A small autoregressive pixel model, trained from scratch: batches of 64.
Rows from block 2, named by matrix and row number. Rows with one number belong to one neuron. Each number is 500 + 25 x the weight over its row's rms, rounded and kept within 0 to 999. All counts start at 0. Numbers have three digits each. After the name is the row's rms in percent of the matrix's.
# fc1: MLP up (model.blocks.2.mlp.fc1.weight, 768x128), inputs 64-127
# fc2: MLP down (model.blocks.2.mlp.fc2.weight, 128x768, transposed), outputs 64-127
fc1.650 116:476499524543491501512482517507514477500493484507508513542483456489488484536520507523529524499520483514539482437494484529569491487477491483517466510507532475487446486481511532488492506517516479
fc2.650 096:506486503465522482479522514515494544531496493469491514477485508525526500478499478486485502490479500525486518548495493433444529481545500491505538515481493489537524508518435498495495523503486485
fc1.651 113:482507478491482447517517501523503492529499516480497490497510476527497521470485469449493487512493528479556459512539485448518523498487466460435466528496495492473489518509509494516509536532480499
fc2.651 155:514498496489437461479522521530505529483486544511519492508500489506493505494502534462452552529475446530505473503510544496498474505463488500514516467507530504485485523488502443494435476512543485
fc1.652 094:556527495489473487519492493458526479484517513464491507526471532543536494466497486474500516509486491527489498509499500460486508498500499526481480505505471507486506526511467519492482528480523513
fc2.652 094:465470484512516482441496525526489522515468455491520461505529491461465536552491487496498524537518492451526475508469511485525530438497517488490507520492532500481488468527543505488497475499484501
fc1.653 114:512510530533486506480483495497532499523433490497499477512503554521523470501522501516523550483515468521510473488498488495532528493518448498539506503534490487502504550505440548519553528524521502
fc2.653 110:517512495521517521487507516481518549462529493500511484494495491498515497475506509472516503544498509470474492502481481524492518553521484502502456460508504431464540481514498529491455488507512478
fc1.654 046:475531520535490475488537500506458464471489485492484536504505470539478490492491473496503502566533521519506501480475497544486494515546474528529544478516503525480497480504511512484543495490503534
fc2.654 047:530481479437512515504496463474516530513446496501551490498461516475501521478503529496482512472478507472487495485473531491493487498473513519512477489488480547489508475502534491498544547499534504
fc1.655 100:542498530506467500486492515541530485523485476450486472532519513507536514460470481558486511494532490516505490471448509499498500531517472453441523512502495461458525429509519480461505508516488505
fc2.655 083:448483486521519472521509506475472491490530484568512495475504455497468521515490463459514462487484536481523546529512518509468477472468523534501499480510497538512497515501488462478453485511510495
fc1.656 089:491514514514495442513480476496538463496484508489466544491539549474517523495508473493515496489492486507508478493477559467478537500494532502532484481512482555512426515474522529487482545475456504
fc2.656 091:458452513527532457483502501511482486497507469512527437512536487497452525542545539521461481506512509525540484466497523481482530475471504452484481534504504513516502509510528541514516457495471494
fc1.657 095:489545524530534476503515486525522526498485505481476488498520505543450516485427510551507521499507466502513497489497446536533515526488525470456519478492460480494532490490515521500515537507511533
fc2.657 087:541546469464530518467499465504528502528487497483498507506525504510571483520483524497543502509507493461493494510485536481490497464518514541468516491547528482468525502513512506481480499474479510
fc1.658 089:495514471511484539491485481497503482513517494522481494467521487552475551526488489478459490516462549521495452485503509537491475459510537489438508485529491504493512494502498505495504484496487470
fc2.658 083:509466516473533494474520525484508482496518505495508481507483526482490461469508472496483542476519471507495498531482470473486523536498443488540486500503476504510521493501471497473537560520507528
fc1.659 047:491502483507505539489548524470485441526547534519492503470467534481502479484509529498563517496496450536456515466503520507529492529506495522501487452497433473494513466548476511533514488504514453
fc2.659 056:558497550502509449510558494504520537469498493511517522495518497542449495471523541472495519462501488485490488504515470474476462518481470475491467471506510506476518515468460492478508503494456503
fc1.660 143:512479508518545559489518503470501499484505532535504505536486519521521498496514496488477525511520488464473493495455543490471525534520549455428501527524482512533498490510505531510469515456555463
fc2.660 145:473541492500495471525502509518504524472472490485552516483510484523574491516509490494517490546510481521454505517478508464516542476496489472502540514517539490474445480515488462502486540494521462
fc1.661 114:509503438543492519473498513544512445533469504501430532537533470462462531490510496494507475512470487543523485507514494504490484488500501516545542500484509534516488495482518469498471526519501530
fc2.661 108:475492504514571482523544519513476508481526472510494476490532503488509520512494453507513461518505520533513529506510506513457544476528487505516456513500550491551516531501490464474480510513486501
fc1.662 074:477568512508530482474501520458517542524515499418514503495505507489494461514485527488461471507519488468495499529509450484495516526519512528516475501475471463492536514486491515491462507535493503
fc2.662 099:534460488464438539488489482486484496515488458545474532464530545502482505529486504535509504505458505502499518479486504496528510477501495477461517475494540476515489499510556501499553478534491509
fc1.663 096:494497527525481484464499495462477503468523543456544527522531473480479459431540468550449529448511514496542491498509500492484513460532527499503549476528506499519495494510487511488492458507487486
fc2.663 087:520535503505469497544533508511512494520534515478484518498461498493555500486527473470511479529539502469434523506486509478497497477481481488487470471506553509479517543477499459511516487462520457
fc1.664 113:484502506517468531522481463480516555515495512484477503487483529474493491538533496477542492483454491461507489478531546504460479483494508487480498526502495481531499496469514498501468544481487525
fc2.664 104:491474495511495494508449473490522479567497474508528492530518517463477533480490548501500530498503473475520491535499557477504492507487512451487475559497503526496521509549502479502506562485467453
fc1.665 093:494472527478460487450476507478525515495495516489461493466481512485516530447527510530500444526511480496502504525522500500515512497482487509486532509503476459493501535525444470522513466509554503
fc2.665 092:460532446485563501524523510511499480480506466560504496505511458546517499521499519534502505453469488482511532501494488483485521520539545484487479507486516538493468473468519497488500519515482498
fc1.666 099:537514507447501502468498494513512502500473493512540462553473505508469526486489501518481509490504479521554492520542499478490483481450473515518448438543492503487524516568543525520515466534481477
fc2.666 102:484498455538521552513464462508521483486478492549511505487506527522494487524483528473455480522507511464472493502481446492503490503512539495519449558504516510523499453496484482492494523488475517
fc1.667 079:487492521515461488507504481550487520472475486496515520521509506543505506424476520507476504496501521502505517535475484476465497507538484473505524518518504498529481533474515509455480475468513461
fc2.667 076:512479506527512533476463505508517561504487458523522507488473490504492490456517537476470492523477523515525510450516464469471509486495508547515466489482515483466484508486507527488523511456534478
fc1.668 090:495552494496500493507531500499495473484520533523518514495511519501465521532480499465492542557493534451481455495503477488468498517495460460502463515486494506486436483486495494496482543496497521
fc2.668 093:473482565474477503446534492492476471528513512496494482516474489499482500461516500472507471480514515541512500498519495493474483487506484491472532491520505505507529546504440513500540525483462505
fc1.669 126:505538486509451489478455514525485454499536468511474493533502495508494534495508482526518494466499521553499506495507533501498510513488517514474521500492460534502488489482498463470481579525461541
fc2.669 114:465463516504536511540539486502479499561504461548482506494514535457479526496467502464454462487500499523509507533471493440519520479506498500516533500490536508558478538499503475510541487466538490
fc1.670 082:537500503465506519498492514524515531509507521476530470571491491522503492497552501545514549489536501512526485467497490486531516460483490508520478513522508505499499487497495484539499482499495469
fc2.670 082:464513528522536505493524493456494484507527543518524483500514524474459534505479444456523485499483525497504502495493477538477483530495520486475502479514501493494466499512491533464494537489465532
fc1.671 091:507484477462516509478504527533524481485495512503534534489485529499429486478470500524465552503455503473509485481493446463539443510503465510490518506532485493495511443530493504460488480470491469
fc2.671 103:524488522542473488484491481476453525507564488514494481517548487501581498469509493502495499498521532493486495499483543533464480523475501495458504456483537520473500527467442483519466543522491496
fc1.672 092:502487516506499467529488515531506539477497516459511487528523500516498462486489485526476514521531478502557551528452478528493503526505538496510547522519539494497467504496522509484472522516527499
fc2.672 090:496528483476512554483483455530529518506495500547493468441457473489503517521541516505516416521460541532474510534481462497510496485497483470491463513530515472522510447530492538478485532524520493
fc1.673 108:479503518450500452530490452529475517501506483482471542444486538519494494527490480477517486458466533475493472497473478498468519494517513534495523514502527539547516500508558466463520493487493530
fc2.673 119:524529504456502528477500538484484519504495520503471541489468522570520492490501495513523497552491515512524484512517520444461477468526468535472495526478506498487507487509513467560523513509478472
fc1.674 103:459531533516495493464471489488471462484504505511473522497453508503513508451501482520497535517521477490521488491530439527496477508534524494492490483511482484529499496494493484542514498541525519
fc2.674 120:508492463534498487487519517577532522466516477459553485480491507491532487501520538574511478555494495491481527507521499488477512522463475503532509526451485502489480493509503497495473535522466448
fc1.675 112:499509498502508487505541446465505486491514505514558522514487475522471485491474462502498507500507483497533499545523495517518473527552454486480555525549539492490531513522506478504504484514490473
fc2.675 107:500519475492494506476475516508530468513503503527455426524507522485513486508511515505530504502471532512523480467447476521490506469459512524453472504530512545468499485496528515496502478522484480
fc1.676 090:501483496500507487491436496487502495474490544512518473484487507502500504464536484495470468506548495499520538491547474521498542516482474449504510449535512486440473534462459475513502495504515507
fc2.676 101:509528528527510529492552478482481500547537489506481501533512488485475531524510500468528516478470526498511486507505523518455481503532536530504512501509558523516457491492526491492473516475434506
fc1.677 094:491491473529496478545522475510468515486476489495498493518548489516493451533494491516488484469467539496504503507510470518505502445524509470488519471518515512482514535519485516560519478507511506
fc2.677 106:504504539451538504516492533524520475538474507482518498502495476511489497520465473475473507532534543469507540521525505504494512523533479535518460533494524510467511495463449548502437509500510465
fc1.678 081:482493482498501447566484493506541523458465509508522489508484526498489526451508499463525465524465501455461539489543545483454496531482452471485508470534501505465469508508512492491511452523498487
fc2.678 089:496486494463500528453497468473460477540529500506502476507522498496455487466526462482513483490541527500502438471503491498477514518508497522500512503506492495496515472496448494474506551460488489
fc1.679 116:481486512551476486510483526488493518514476529493520484474489488502515500497493463474505524536516458508494528510535492495476509468537512492486516446506502480484530523488498484490487518504462500
fc2.679 112:487517476520504530504512458484523464527515497491521499505484474466495527522519525510496481498508496496522491503495507551499458499474516491534494494502545550483480453488499538462508458493501525
fc1.680 089:553498499474523555502518509455479451522517534513480517521513504487516498528514508499488472521491527528483491477532492507518473480493517521478460500499529490482481494469522505530468521501502491
fc2.680 086:473538492504519501467484514528490516475508503495492469480465484507520483450507512510503544468476495471490504526478448481467515540514509499521519471482506513527514503484466469496524491499470514
fc1.681 117:488512489477512502495570524529545498501521517479510471415519490494483500482510474500515458495502499522510460493461487512524470499521488492519469478519497541521523507495484504496540470487501463
fc2.681 113:495513504462497494487464479465468477508494493463454546518502504483461511497520496518483501455504466518474520516535489533540507542504508492507516477500518435492531526496506492509510487554492542
fc1.682 122:500492476509539507507490478512535519471513486498510491510512516536453506487492516495517555499508496489491521542511540515482505505527549493529534492455474487532522534532475510498509572510488516
fc2.682 117:484531490530452478496481521538459556527489524511489476499453510491506500538521512476493435513489518491477511496487458489517506563470521487496480526480523520513442500505464519499504489481497487
fc1.683 086:522506531491479523492472456524517506488550473492490496538537530490507544531516513544480513485491512484526502495512501545520516509470499486504546476499522511476501494489487451502438505534525449
fc2.683 089:477509482483505509511554543491491476477515507532528513458505509495494503487498474440528503509477506507482492518499476455473481497542507538494484510517485486563454486516488524504499481498450508
fc1.684 105:525482500524466503487450515484485491464493499553524520528504524468496470489512499529490508537518501495510504524550512563498516503528561476505527462462476469539499461523480516500517467508508518
fc2.684 097:509532461495506514476465490513490505458469474503477468550509481526499520496501505489459517513502501486457496468516475522538487535502520497496520481531504504510482533518480511539510469512550497
fc1.685 088:468509518434492502481526495493525506511489503541500482490516522499456510492546471479506523525475441516497493487483512507573494504496494491493512513473531488520534500525498484512542484453530484
fc2.685 080:517487517480532504523518557465524479514511508519484500475515526486494510525462540510493491508500519509507520494549492454520522458507463519528525455512497458438505492465480478506515469514475506
fc1.686 090:513542445481509504472439483464525502496520516511471491479521475493476459506503501484528473515531540513509519507527535457446515493516481478479482477517480492510520525463473428497524531473511504
fc2.686 108:487504555489497491503559476506448441507551520487502502525518552480457551503510446475500502511482541508513454512477477508478489509489514524526557491535488525484456487527495497490503510502454501
fc1.687 113:534552472494477434513501509493471481461440489493489502479483481515506505522503474515500489462507487534528499510501497515482502528529490521495507491488489527514485532496516480487561508497458563
fc2.687 111:454497510497526540524492489538518479506512470504496505523521508517556503473500505492483510546482492471487453461490514517500515495499486497540503487510501483463505478530471493551518535473543514
fc1.688 099:517525497497478497507479489525503506554508474504474501523472499488523477494497520489496501491446534530464505497502494493490532502491444490499502496476476517499466525512511486496452509473507549
fc2.688 093:502543479517531505522484472506473481483524509515446488524505509471498507523478515509520482494429500466519499493501449482538482512531534518505531521541534488461469537466500518454458520474518503
fc1.689 112:473507502489531485482478515506491491494535513513482545495480484523455483451512512463464493460478462549485500491520503474506474494525526480488485529490508495502512535514490522467513511475499453
fc2.689 121:490554501501527458499490508546505477521496457507536507471538469491516500502488506457503498491492479529533464494486522500475503533505487487493492531548521512481460472495527529482523481528495433
fc1.690 099:495521547481514508511481491544486505485479500480461480486512485542445506512491541490517527474471497507536512481496498532467505466479503461500562469506493510537529488555516509506467493506508517
fc2.690 109:541511493509480494487480504509528482526510512450487494513537485510486519517472565509488481522540493525508519523551525532506515476493478490468472543485510455480491498546509547485482507476468498
fc1.691 128:494498524445509517477486491480459535487496467518455530474493499535517470543494468483493488509477447511515522528506538490436514544524525506520529491522544495475485517422497473468516479496483498
fc2.691 086:499496467543485482529483506533561455501506506468557454530489508455505524473492522508521503479517544513502468495495492491562485484450471517478488506466454503507525499553499512528458528490523490
fc1.692 092:506489484535453480526500506512473475520493481503526529450468512536483481485487474490486531490502483524505533521509530513545490533485485527509467508455485469526503518484496510510451527511544520
fc2.692 108:479484496440520519509571512503514489475515492525548460517506492511489514482539503440488509477510531478494500482494477531459504527521511536479523473543489470539485454500496513466473520532479521
fc1.693 070:489506459510479511467479541481473477524491469476488520506521518526526504520533475520461507512510481509484486490496513485538497528485473521484515496525502495501489517509529475497492473508488531
fc2.693 069:515472532482474461527502499482517501537498520535510471510501497485459504512485512482505517494462502462511493515488454495492491482494509473493527504492520549494533444516499502505462501474477482
fc1.694 071:509503560506494527480524514491518479528522530515513479532538518449491507492534534464489561476532513498542507518454469487509476533531501522474502494551493499511451526506486548508485506470493510
fc2.694 086:471510474494469495534515461519490489481466478533507483476499491561523540508505508495524488462469515494495490503539505538460454513478532512507527469492505500514513453495524477493486490560486509
fc1.695 091:517429509506508516465530530491445499511514484506453532471474499466469504518460499512492499458463518479500501475516481492485504535515554414528540429470509459472496498500455482473510499483531499
fc2.695 087:503545481473526475495508540513554478478520490478516480508464538519537468522557520448510481492534499538484506522500502516503456477465500503476467499511490524487520516492505484474506494501461503
fc1.696 097:481509480506510476516518487467543531540459492494484526530500495491472496498532502504543481533482446484485550475527529468456510467476501525546478511508484486459457474512463507476524505475488508
fc2.696 096:522474503544480490498505498515469472497454513504537508478475473492470496528448533526458510474525482527549473494502502524477506492500496480507513487514523504524556496455559533464501494561457538