python train.py --model="autoregressive pixel model" --dataset="regions of photos with short descriptions (Visual Genome)" --train_examples=203450 --image_size=16 --horizontal_flip=false --levels_per_channel=8 --vocab_size=513 --arch="transformer_decoder" --width=128 --layers=7 --norm="layernorm" --norm_position="res_post" --hidden_act="gelu" --mlp_ratio=6 --head_dim=64 --fused_qkv=true --bias="all" --qk_norm=false --parallel_block=false --inner_norm=false --drop_path=0.05 --positions="learned" --tie_word_embeddings=false --init="torch_default" --optimizer="muon" --muon_scale="match_rms_adamw" --learning_rate=0.004 --momentum=0.9 --nesterov=true --orthogonalizer="newton_schulz_5" --adamw_lr_other_params=0.00083 --max_steps=19600 --batch_size=64 --epochs=6.2 --lr_schedule="poly" --final_lr_fraction=0.1 --warmup_steps=580 --weight_decay=0.03 --adamw_weight_decay_other_params=0.01
Rows from block 2, named by matrix and row number. Rows with one number belong to one attention dimension. Each number is 128 + 32 x the weight over its row's rms, rounded and kept within 0 to 255. All counts start at 0. Numbers have three digits each. After the name is the row's rms in percent of the matrix's.
# v: attention query, key and value (stacked) (model.blocks.2.attn.qkv.weight, 384x128, the v third), inputs 0-127
# proj: attention output (model.blocks.2.attn.proj.weight, 128x128, transposed), outputs 0-127
v.1 099:147098098159150187165119116149176101083114160119075114148138137143109121138126187143127150123108107146140126087104198122132158124124096153145087121195129083132133133105123136169124133142131132135141141168160154164144093064093158108134101108104206142156134115133111072089170140083184104166165125220172052115096158075116147077080129151091105133153124109104064073150180134084149109088171
proj.1 105:047141123085104123081173118098126176111173110140198119121161097092098155136150059099137161148173096145141106147136079132141165090133157067100119133121103242109139139116133120145141110063093099121114111102133088156157097137138115157111170104104108175159143126081142189157159105121086126094102153101104167164108149200086146122137213147118073138138103155163162109117125104134108160145103
v.2 097:152116135046148157109115156116084181118164121104078141126177040117125172151124150059078161155151100174110113134137158093148111109148103146191145147137168090092165114187151112122145080072108149102112069086154117133167099123155110101038153135174161102131151117168140078065119144166125185169093088119085176122129125135093130130152074133164127127140123156110115142135112078133157132128093
proj.2 090:109146162197138070095142103148150076123147106103083091141066144182128122091171086207181151135100188103125136178099085115098097119136174171082157098125116135128124127126146112139160170117155121121124158140123168114081104125131141200164083118084121112138103183077135119184110139106127092101123164088129100105148090148168084159088159146100165116049185130157096156108128164146117085080130
v.3 094:135103136110063129066159186154092179143173133148080154174061170077110173132127164162142104098152149101131138100153154133122160124131137121082094157171122065095124095120112097190182090047150117084144129132135108090134133165102144138158123073120108125085161124091140157083132205130148104121112078123114116138149146097093101116119184077123147171149179134155185153191170105119138112113160
proj.3 124:085101133144203143120083099133159156118163152086139067141143068212150071126125094148156142182117129137079148179102144135119100154123142161165167095119104132151142174185133186123096114185128083147093136126062134145102162131111056151127093169069123156159109132151130117128114113135109095114184188107108139112093098145098162139107106098157157111072166117129126128104038092156132161108088
v.4 097:167146161089123141114172143137161079172147133138097159207130148144126150178117104086138096118109150096177135127106154151167161152126170107127152090182093124141166144128176096110065114139142147126115171192173187191157140067138107116146122138131147117087142101114119102151088087066128096139137149148146166158141130165049180101148090138127066141077104143126122145096092141113026127084155
proj.4 095:117130132146104108166099127109075146129099137045217125079083166149165158117217148148082175120132116134127138089170150089115124106110143141149123187078155147088122147141117097120141122115106131134072125052118083122108102195114152096103141088116124089153138151164092147144184171172164127163092142123153086099133141099201066144129196161132128131124081104170120105133162158128168105147112
v.5 098:093144123209137152103105117128147166091162059155112157102124162118125123122084141212111124130064192106136152132139156080160173163093081099125140138110148166081145140196121126151130101188139152124135082086138112068095082142090129147132096103174113133147171185135099114114141065127191118128085089116166109146136202186131085108097104161104141120130094150133080121150115111164151173116097
proj.5 102:105105162078108084115141116177153087168095126115123094154149105134125144123144101104117127154182060141139124108152127155145096096211158107116123117119105156175145101109151155112058152106160108117155155179141095147104104118151147117099141131099120101098048098124135186135101133158102171127246086172124125058165052080108139152203178112154117110129144134108124139142120139068130103140161
v.6 085:125104051117094165161176150168108113096088120128120192123149209132088118100116149104154141086092080099116146117227181170165180125129125183181153188116120105132157115099108142160152132083135175114154165135145129119102155153097149102116147211186132091170106152115145106137110102138142069124132143145169129136174111104162073091094101122115138159196148149087143142162104109116150125091116
proj.6 095:163144157149129163121155109063148124123182165163106102050143084129117143128098112136152156209104159091141069115065119119123100123127120100093117084118104180153120163150136136104105119127123040134170152141127133150163077099197096139144123069066141200086104126114108114133187113157123173147107077152052126101107114180125165147120112105135148120128110131164137132132198122168134119191151
v.7 101:123129109131162099147151160097173186123143197093086176084144150095124153079166138163161090148122144109162144140036093147126131118147172104126133082140089135070136164116079120162072067178103166114123081151121159094053114121064171114129125126180198149131125130161157130131155126140170139163088136077133181148150120138152117104131168117120137137111151192142127100119173087065167143139095
proj.7 106:130121131158143124130148066141073104142111110166184139184139119138166094133051140097064144109109083132112137096192101129107172157109084110102093185078158159165100068142145125149151146124142102162164191123153124147157149111137096165114156130100085123068112131110124143162087173125131180104127109151151064155139139121067129159179172153158102121159071081159140169138105139125036164134153
v.8 089:104136117205119034110137120128176158162080108099157167141129135140176130120073157087094143116122152130097108148099074207187123106056152117137133142124118104110177143125098075123136175105123153120103119170124120149110161139159119118116166106181129160168096156158076167126136122097188068138095141120162154125155104152090131169176092159165102167087145116156182115131131112141178063167084
proj.8 092:177139161099103189133104141109124134139143100164142145121153135124076131122158126155102155133108090068175136127161114098078188151159131169159116096147136123135128122151144135140129108139139126089168134119187115127182084127116132098181123116079147144051146114097164084139127153155108198116125084132102080135200145084121153078121150105116167091200077129107091164057086103088032176134099
v.9 100:125118166104062107106094128153175116125137133138100096120150119108111185188160085157087132084166129092160058105121201139118186140131072142133169120154125172131076165135167195103079099147095101141170098107201117115116116130118180162083105116151055092126168161162101188143136160162143147138107134188115091131102092150105156137111102156127140153103159118106141129095113081070121161176159
proj.9 095:100086111205186168096123131150119163126122141130150096132141117106104090100065128156154160185105131164157161148132100137114089086165167100154078135106173138159185075172096117125154125127147112135084105154092114129131133175129119069126112210104175105120060083107186157126147112098073117146145141084099148103220142138145122084140158081148128083167098175127130140157084159141176146120152
v.10 099:151200081143095164135145140107128157112132196170144122130125116108075122134108127144159187138152085159094105075193175135112132152166127092162101114181147166128191139098080097088109144159181204177171084176130135086091133110128075143136079103151114075118067091158093091143175147086138150148119160117129135169120148161173115113147129136121122127126104171088188102095098111124134135063130
proj.10 088:135057127118192099085168117130114125112129125068084093123154132146191175139124125133097116151061166166159132150093072127148121102066169141092126120073148093159071146179167154186177160133117100131088174057134120140106140140131156125156129153144166162144135152105160147107086191175132096117115125156090151074112115154120132172094116124100143081095144140172090142178139170087119095197105
v.11 103:106139139101179098119068182109135151088084166153110100140135105152175147118103156125130038141086112121153188110127119130142110134115187072139092129119155111147062135097127190172132159080139137063079159137135112197102056145141134164148135131131099052084152141072121138181145101107142153155169184101110125121139158150145153093138140136150100099135130103186098105171146119080069158102126
proj.11 109:147090081137073093108119118169114108139114118102141120111176111134130103129153094149152135138186170078079074133192137130079145140108096157157158132092046145085169101183145106116091131193184149166172093148058151089095186090143104113087155105134148198124115117190090108102079150156126151105102100173130087159118097110125091160151107111083145139140179151152139160169127168153146108106122
v.12 091:146167184149170088160187090099096122107162112095123146118152061112119142084182127142163163075163079106158123151095130124157118095140091144106123113123080122150119159147107119126050101118212126182070111120142111127117088125098119124188216156109139186112122103142044142144088111150110164118100160116068118144175127159146138114124075183117118103095103068124080115119108139101142106150134
proj.12 098:082113109163087113089065159185168187154098086105091128167145154130116155153134125166111147163115168104118135142115109100110113176139152110169075117112144153057118114080111113105156172180142164048180100086150117154153112123145167089111094069101114090204149134107194096125128143119068092120145086162127124131120116099116108117140181122117139149125160175132196182133118113164091160070134
v.13 093:103172128132129107141086148112163119085104118166099104136195079125071126110061106188126170101184165131140134091112102151167081129096159109120173132132112164145127106205063083085174146130102114126142119165152073119117118139114042096133177080123163040143137169164091132126142165151136142172181067098164170111104112129158148124130118146143115090131111109159130128153169151121128074099088
proj.13 089:162126139133063125141147114102066117157148162112139152089083183132173139121200167056098055108105145136117092136136148128083216123168111133117150086142147085079118129107233144152101124117152199125138116130200116110124132112108171133095114104130143181088148084109197165161116120142131118092048164143146130148145165116136107152116152145090146106144113111137103112148086127114077156136134
v.14 097:102138083118178169182086089155125087096104095078123090124152068169124137143156141062121116123097080130191099142072136137153116062187158141097183141116082131148104134164106138161089183111161124110155120090075168135153166147164101185056095153147215145154143121098128092174165093156165127119142156123166114160134125132116159133087122083061147113120110135117166100110150136087141120125132
proj.14 104:085121148162089102077137141122117163174134132110141126191098174070122136112117096153180209137122164092102162133195110139131141154146121119154083141129128088080095107098142160114138122146112130161155074133153125104069088113071139137128192134032067099108119104131055149083114146089111175122110175169107137152053111135148087145095161166179137161138177145136109158143096151165126129138150
v.15 094:070198141150146167133144114141074123093123151107138106097159133110194166192122116147136134077091127073126158147143130104146110184176162142170086071097199101140093133147061165129148164145159169141118153165164080166102139127051137175118086177156126118121159083150133130123136178098148159068140148147120147104079086172166123116099117077148136117146165145112120098145130111106064182123116
proj.15 095:131052111147160125095092098124134102135119112113120162181193093124089135128113120165159156189101143184116097145127136158101114101106108138108148144172091090101124205155111196172092127174122129136126093102070169079124129148131155140161126126060104156192083125126093111067077110143105111138171114118108130119163068125107084128154161161170147112087198157139162178153079146087184114131151
v.16 098:093097135135123173051123174100158155078146129209100135133141125104124137178148145102134107070083141170142175054108132164122105138143066031107108164123087103197170146108082128117137148166139138110157152146113108113136110097105111141125125129180177135095071115107112167114115109165165118140181121127119207173139124122165105131156160094121147105142163118114100088178058089156114128151161
proj.16 097:143094083139139103184151127188077112128134144006173135112159092138139115075137140099123105160185111106099079163151114154121105140092138174193098156154111171066113140173140161150092076149103130146082226113136118120114163138131161144114141102087077099136151133132147144087133157129070117120130099196104079111121122186103148169109108152131129110098123128176137157129163137102133178098137
v.17 096:120082160091106156186135131156113103092142123095081119099109151120117135157127040166131101123153163108131127143149137116113173125102141145140125118169075215158163185125169092117170067176123135052138156138139125085083166165115128098168104105093155146102106165138107083105103131146062091175088186109141080115131147224123077109169145131167095150111089134123150088111137111158092106149131
proj.17 105:122171103114162165081160137107160141142116132128195168113084100142169106109133189087059127144080080129126154070136133109177119109090151165037131120111217088150139155174137097136052140082122164215141113119118148115166140111126116090072120133138088080126121142144117173130146165128135138100182138117132144086072116140177143150109144085116117062108096112169127139139125158109174124110135
v.18 093:140145091113081112148157060141163121167123102108063103125109132137175079100138155086133148143133099098177120131152108093130103081150160134174157140112159146162098125152131109148204147111116069113061163137101122164199104104132151110143091068067108119104173153104150090131169163105141155133125128140141131188093110141018161063128177148107107093122166158141131113091193167120151132103112
proj.18 102:123097153126140147109134188123106110094149158168169161157115163097097176170204123136125123106139137159065092075133192125130100092109108122081128155150121136115131109011131117152096129100109174181096070128143107130106123154094110132123161167173196135145108135146085116161101130145136139115087142109169128135105169125169133137182120114117076193165095123132084075194106156114069073144119
v.19 100:167114154085073152153114161193139103079121117112117096077159136135112127103070108177106158113134093163079162204202114092106108167154142147136123111065169110136102110090111138171158101165121183098099162092099142124166095100148086076090161096178133148159095160109113127105098113072107156162113099102133118129160119136213152116116128149185184157144148132127114089142117133137152164203103
proj.19 106:125133070167114132139156123057116134153128098195121171124188132095084142174123156090108086113098129138146109090120096130135165087116101108110150104217097156181132122109134141082132131077104104180196146174196137140126136102124158142167132141143176119120118160138189122181135116166140179095116128150144124106125129153069136105161138071049081110140070087107092156144180148076122095100113
v.20 101:155151124141165110124088069095127187141141174122131147155165145176167114094195129145149147128168028148089154101150078151160072072117164128096095149133087115123139168094147148125108105099070072113162149104117133192123106108100146100109088100148094129156038127127184097080160106140077109098089104114133102099119088130114171145147152133142098179195111154140114111125128157113115156090172
proj.20 096:106108101071069146120199172133177092066128133165126118089145147102095162180081165100142128097161182126132113126110145099094204130064114076118124130135138114215121125067122114100138112099143135170086093128082097116139151134170141150137178144183145133125189149153105133182101122092159154131136130141131158206153172095123155083091090130070099099146138112121127060115158126137110117137093
v.21 092:209084139155093136098111177146123091132167112107109113208191105145153095137135126080103174124098120083103150134136154144141120149136086185101089115149139085130155152129139062152124111170194074098094118135103109164107172122135095114129094156121126126120145104151200136095200097129104104110147069164154133138078144151107157048135073124122050141130128092183160140109142105111161163166112
proj.21 094:094161119080164138182179086091131165142173118172140125036079130142100161168143138144131099146149107204186109086118103116133148064096169069116144165130123152127130106151141158150161147114039157165123133172101129139163082157124132123076106134108125134167107075112101152177077118129140119135093110120168093122162156160092098143139164127092150093183067136104070082090131149150087127115128
v.22 082:094120132114065153126109144125120120174182116157114093106102151146120030101105144133140145176133128186118084149145150143113160104182146150084116144100199118163139110107164153101109083116162074100135126166161120162145200074140126170134115154068122063143129113121142189147147137168170098147149129192150170111117090065090146106142113060107157104097099126171114101171155201105135122144132
proj.22 088:187143129110152100122104130130091114129073149158081140153107128125151187145125173097144082064124121085143149063131112125144100138072133091134179140197040087132115117111123142117160209110095129133140147103120123155124073136097103124158098100180135147159118156129125081107110104125095146163109150115117140151144198200180160164107110191130122139166147129042087065116140125179153093140115
v.23 099:106087169044175107204179132132122141150102064151216094142145128085162207113139159142135145174180099073144123110115127170143085106169107137137127155128123122132143150089155158159114089180155084137182104164145068101146083125098181127109078136123103127132150064112120140126114130097143100132112123157145100149160151106119094074107193118145161119126084148123205140159087124114105127120154
proj.23 121:148144081141090170128139075103129125063108189166114170121089151134099102134129092111068108100101083154155152055135164109122127075098120085099132166142128149141117089093138053133134113140094120140099156123097141160160124126125112116167184098163149124132107137113164138150104111194133128133111109130174149194101185159069148125156145220090045151167109081091084122142172146158133155129168
v.24 089:085150181093189202094136153126157119138132126094118139113081137094106111092095158161122138161171116126145133140161075168180171115105124112042117116150177101130103148077168083143153102120096157157147116131134125150105163108177113056100131101150112107105107090093119145116104119102100092105107097091116176197123099135147166136135112167072132182132121130139114165129109170034108148040155
proj.24 119:142145091121102093113058129120174145124131125128112103120127111140131148146156100142174130110116139110081149196102136118102086197161119159167147114091099087095115090232098172120142158180138111113119128059103117088140121152111090182166121166067114153132147155129143088106132175137117151151162196168097113101163107119116112168086137081164175110089178144084179136122063084177150113140080